Weights of a small masked image model.
Model: 32-pixel images, encoder arch vit, encoder activation gelu, decoder layers 2.
Training: muon at rate 0.015, 17500 steps, batches of 128.
Data: trained on photos of plants, animals and fungi (iNaturalist), 77898 training examples, 28.8 epochs.
Rows from block 6 of the encoder of a small masked image model, named by matrix and row number. Rows with one number belong to one neuron. Each number is 128 + 24 x the weight over its row's rms, rounded and kept within 0 to 255. All counts start at 0. Numbers have three digits each.
After each neuron's rows are labels from the 100 images, of 14976, where the neuron reaches its highest value: "top examples" is what is common among them. Only what is clearly more common there than usual is listed. The data: photos of plants, animals and fungi (iNaturalist).
# fc1: MLP up (encoder.blocks.6.mlp.fc1.weight, 1024x512), inputs 387-429
# fc2: MLP down (encoder.blocks.6.mlp.fc2.weight, 512x1024, transposed), outputs 387-429

fc1.608:123126121127123135140144105151133105147133127111120104158144122152146132183145131096109091152096131122138174149077128100121138115
fc2.608:153184122100135155135089099162152139112106132137167148093150102109151117103143145153054096152145113136141151138135149111120138161
top examples: order Passeriformes

fc1.399:102124115122141134156132107135116122139156100100166134117123098123121183118143093137128146145071169124166163133141114132184132069
fc2.399:103161101124098134109091128144160161143168159142156122103152134155120145161145110117135111136125160148121152086146170129121147161
top examples: order Passeriformes

fc1.186:111099139116147163107151118121145138108089159140143112137183079134124157140096131152154093160112140169113061123158130103100107117
fc2.186:131132126144127113138104105125186097144124127125103132118161097144137120127125101127065135132124109125115059130167119130111136104
top examples: order Passeriformes

fc1.167:103120090093137109126126179127153144106106134133128124113142173148142151135114189127149086099146137146124091127134184156096152101
fc2.167:145109104149127147109145093103128111156164128092091097101147098164070136127114108135185091126154129097124134131104117140136116123
top examples: class Aves; order Passeriformes

fc1.73:091119121187143193090150142119099129139124084092137090175127080101110104153131116100146120090114145098126116141076158140131106119
fc2.73:114165118158123114132144111126135108109123115144154107122062094113109138100114093128128155119166115097137165146119104148135104146
top examples: class Insecta; phylum Arthropoda

fc1.534:168096127127104145121153115209097123097179151094156161122086145119142140164107117150117066127123114106150136068151125134169104126
fc2.534:086103113118105172116102106153063115133132122099132160080099115125122145144151157112132123125149093151085160124163150169126115149
top examples: order Passeriformes

fc1.625:088128138115133132137158145106135120134160138127092084108099104090130107132129133123149112118175110103153169135154118109122101153
fc2.625:098134101138117136156153132112090129126174139151050084112150143145137151113070129092152132081174114099138111110104131152136094120
top examples: order Passeriformes

fc1.378:138135130120125103144139104148139148121134093078126169088120105112137161155143138131130129144134092160190128126160099128153118104
fc2.378:146126163147127133123111120117082127155118120126112107117100138151137145121119147136127128101136166122100104106120126144130116135
top examples: order Passeriformes

fc1.727:114133163121140096160141114174146152154158148069158140121139111130125117099125085147112116129153134135100114138125113116123137193
fc2.727:156139126150119142139109119126124085096131135150155136142113162119150110118126106130145142141139164195137093103124144118145121109
top examples: class Aves; phylum Chordata; order Passeriformes

fc1.599:127153092120109104152169105183108128081120089169124105120158119159146137120064122152145093148146101149139169136157164160127074117
fc2.599:191132102113136117161109085114101130162143162081151088080117097123120129133126125141144152107165136117120152107179108118135117116
top examples: class Aves; order Passeriformes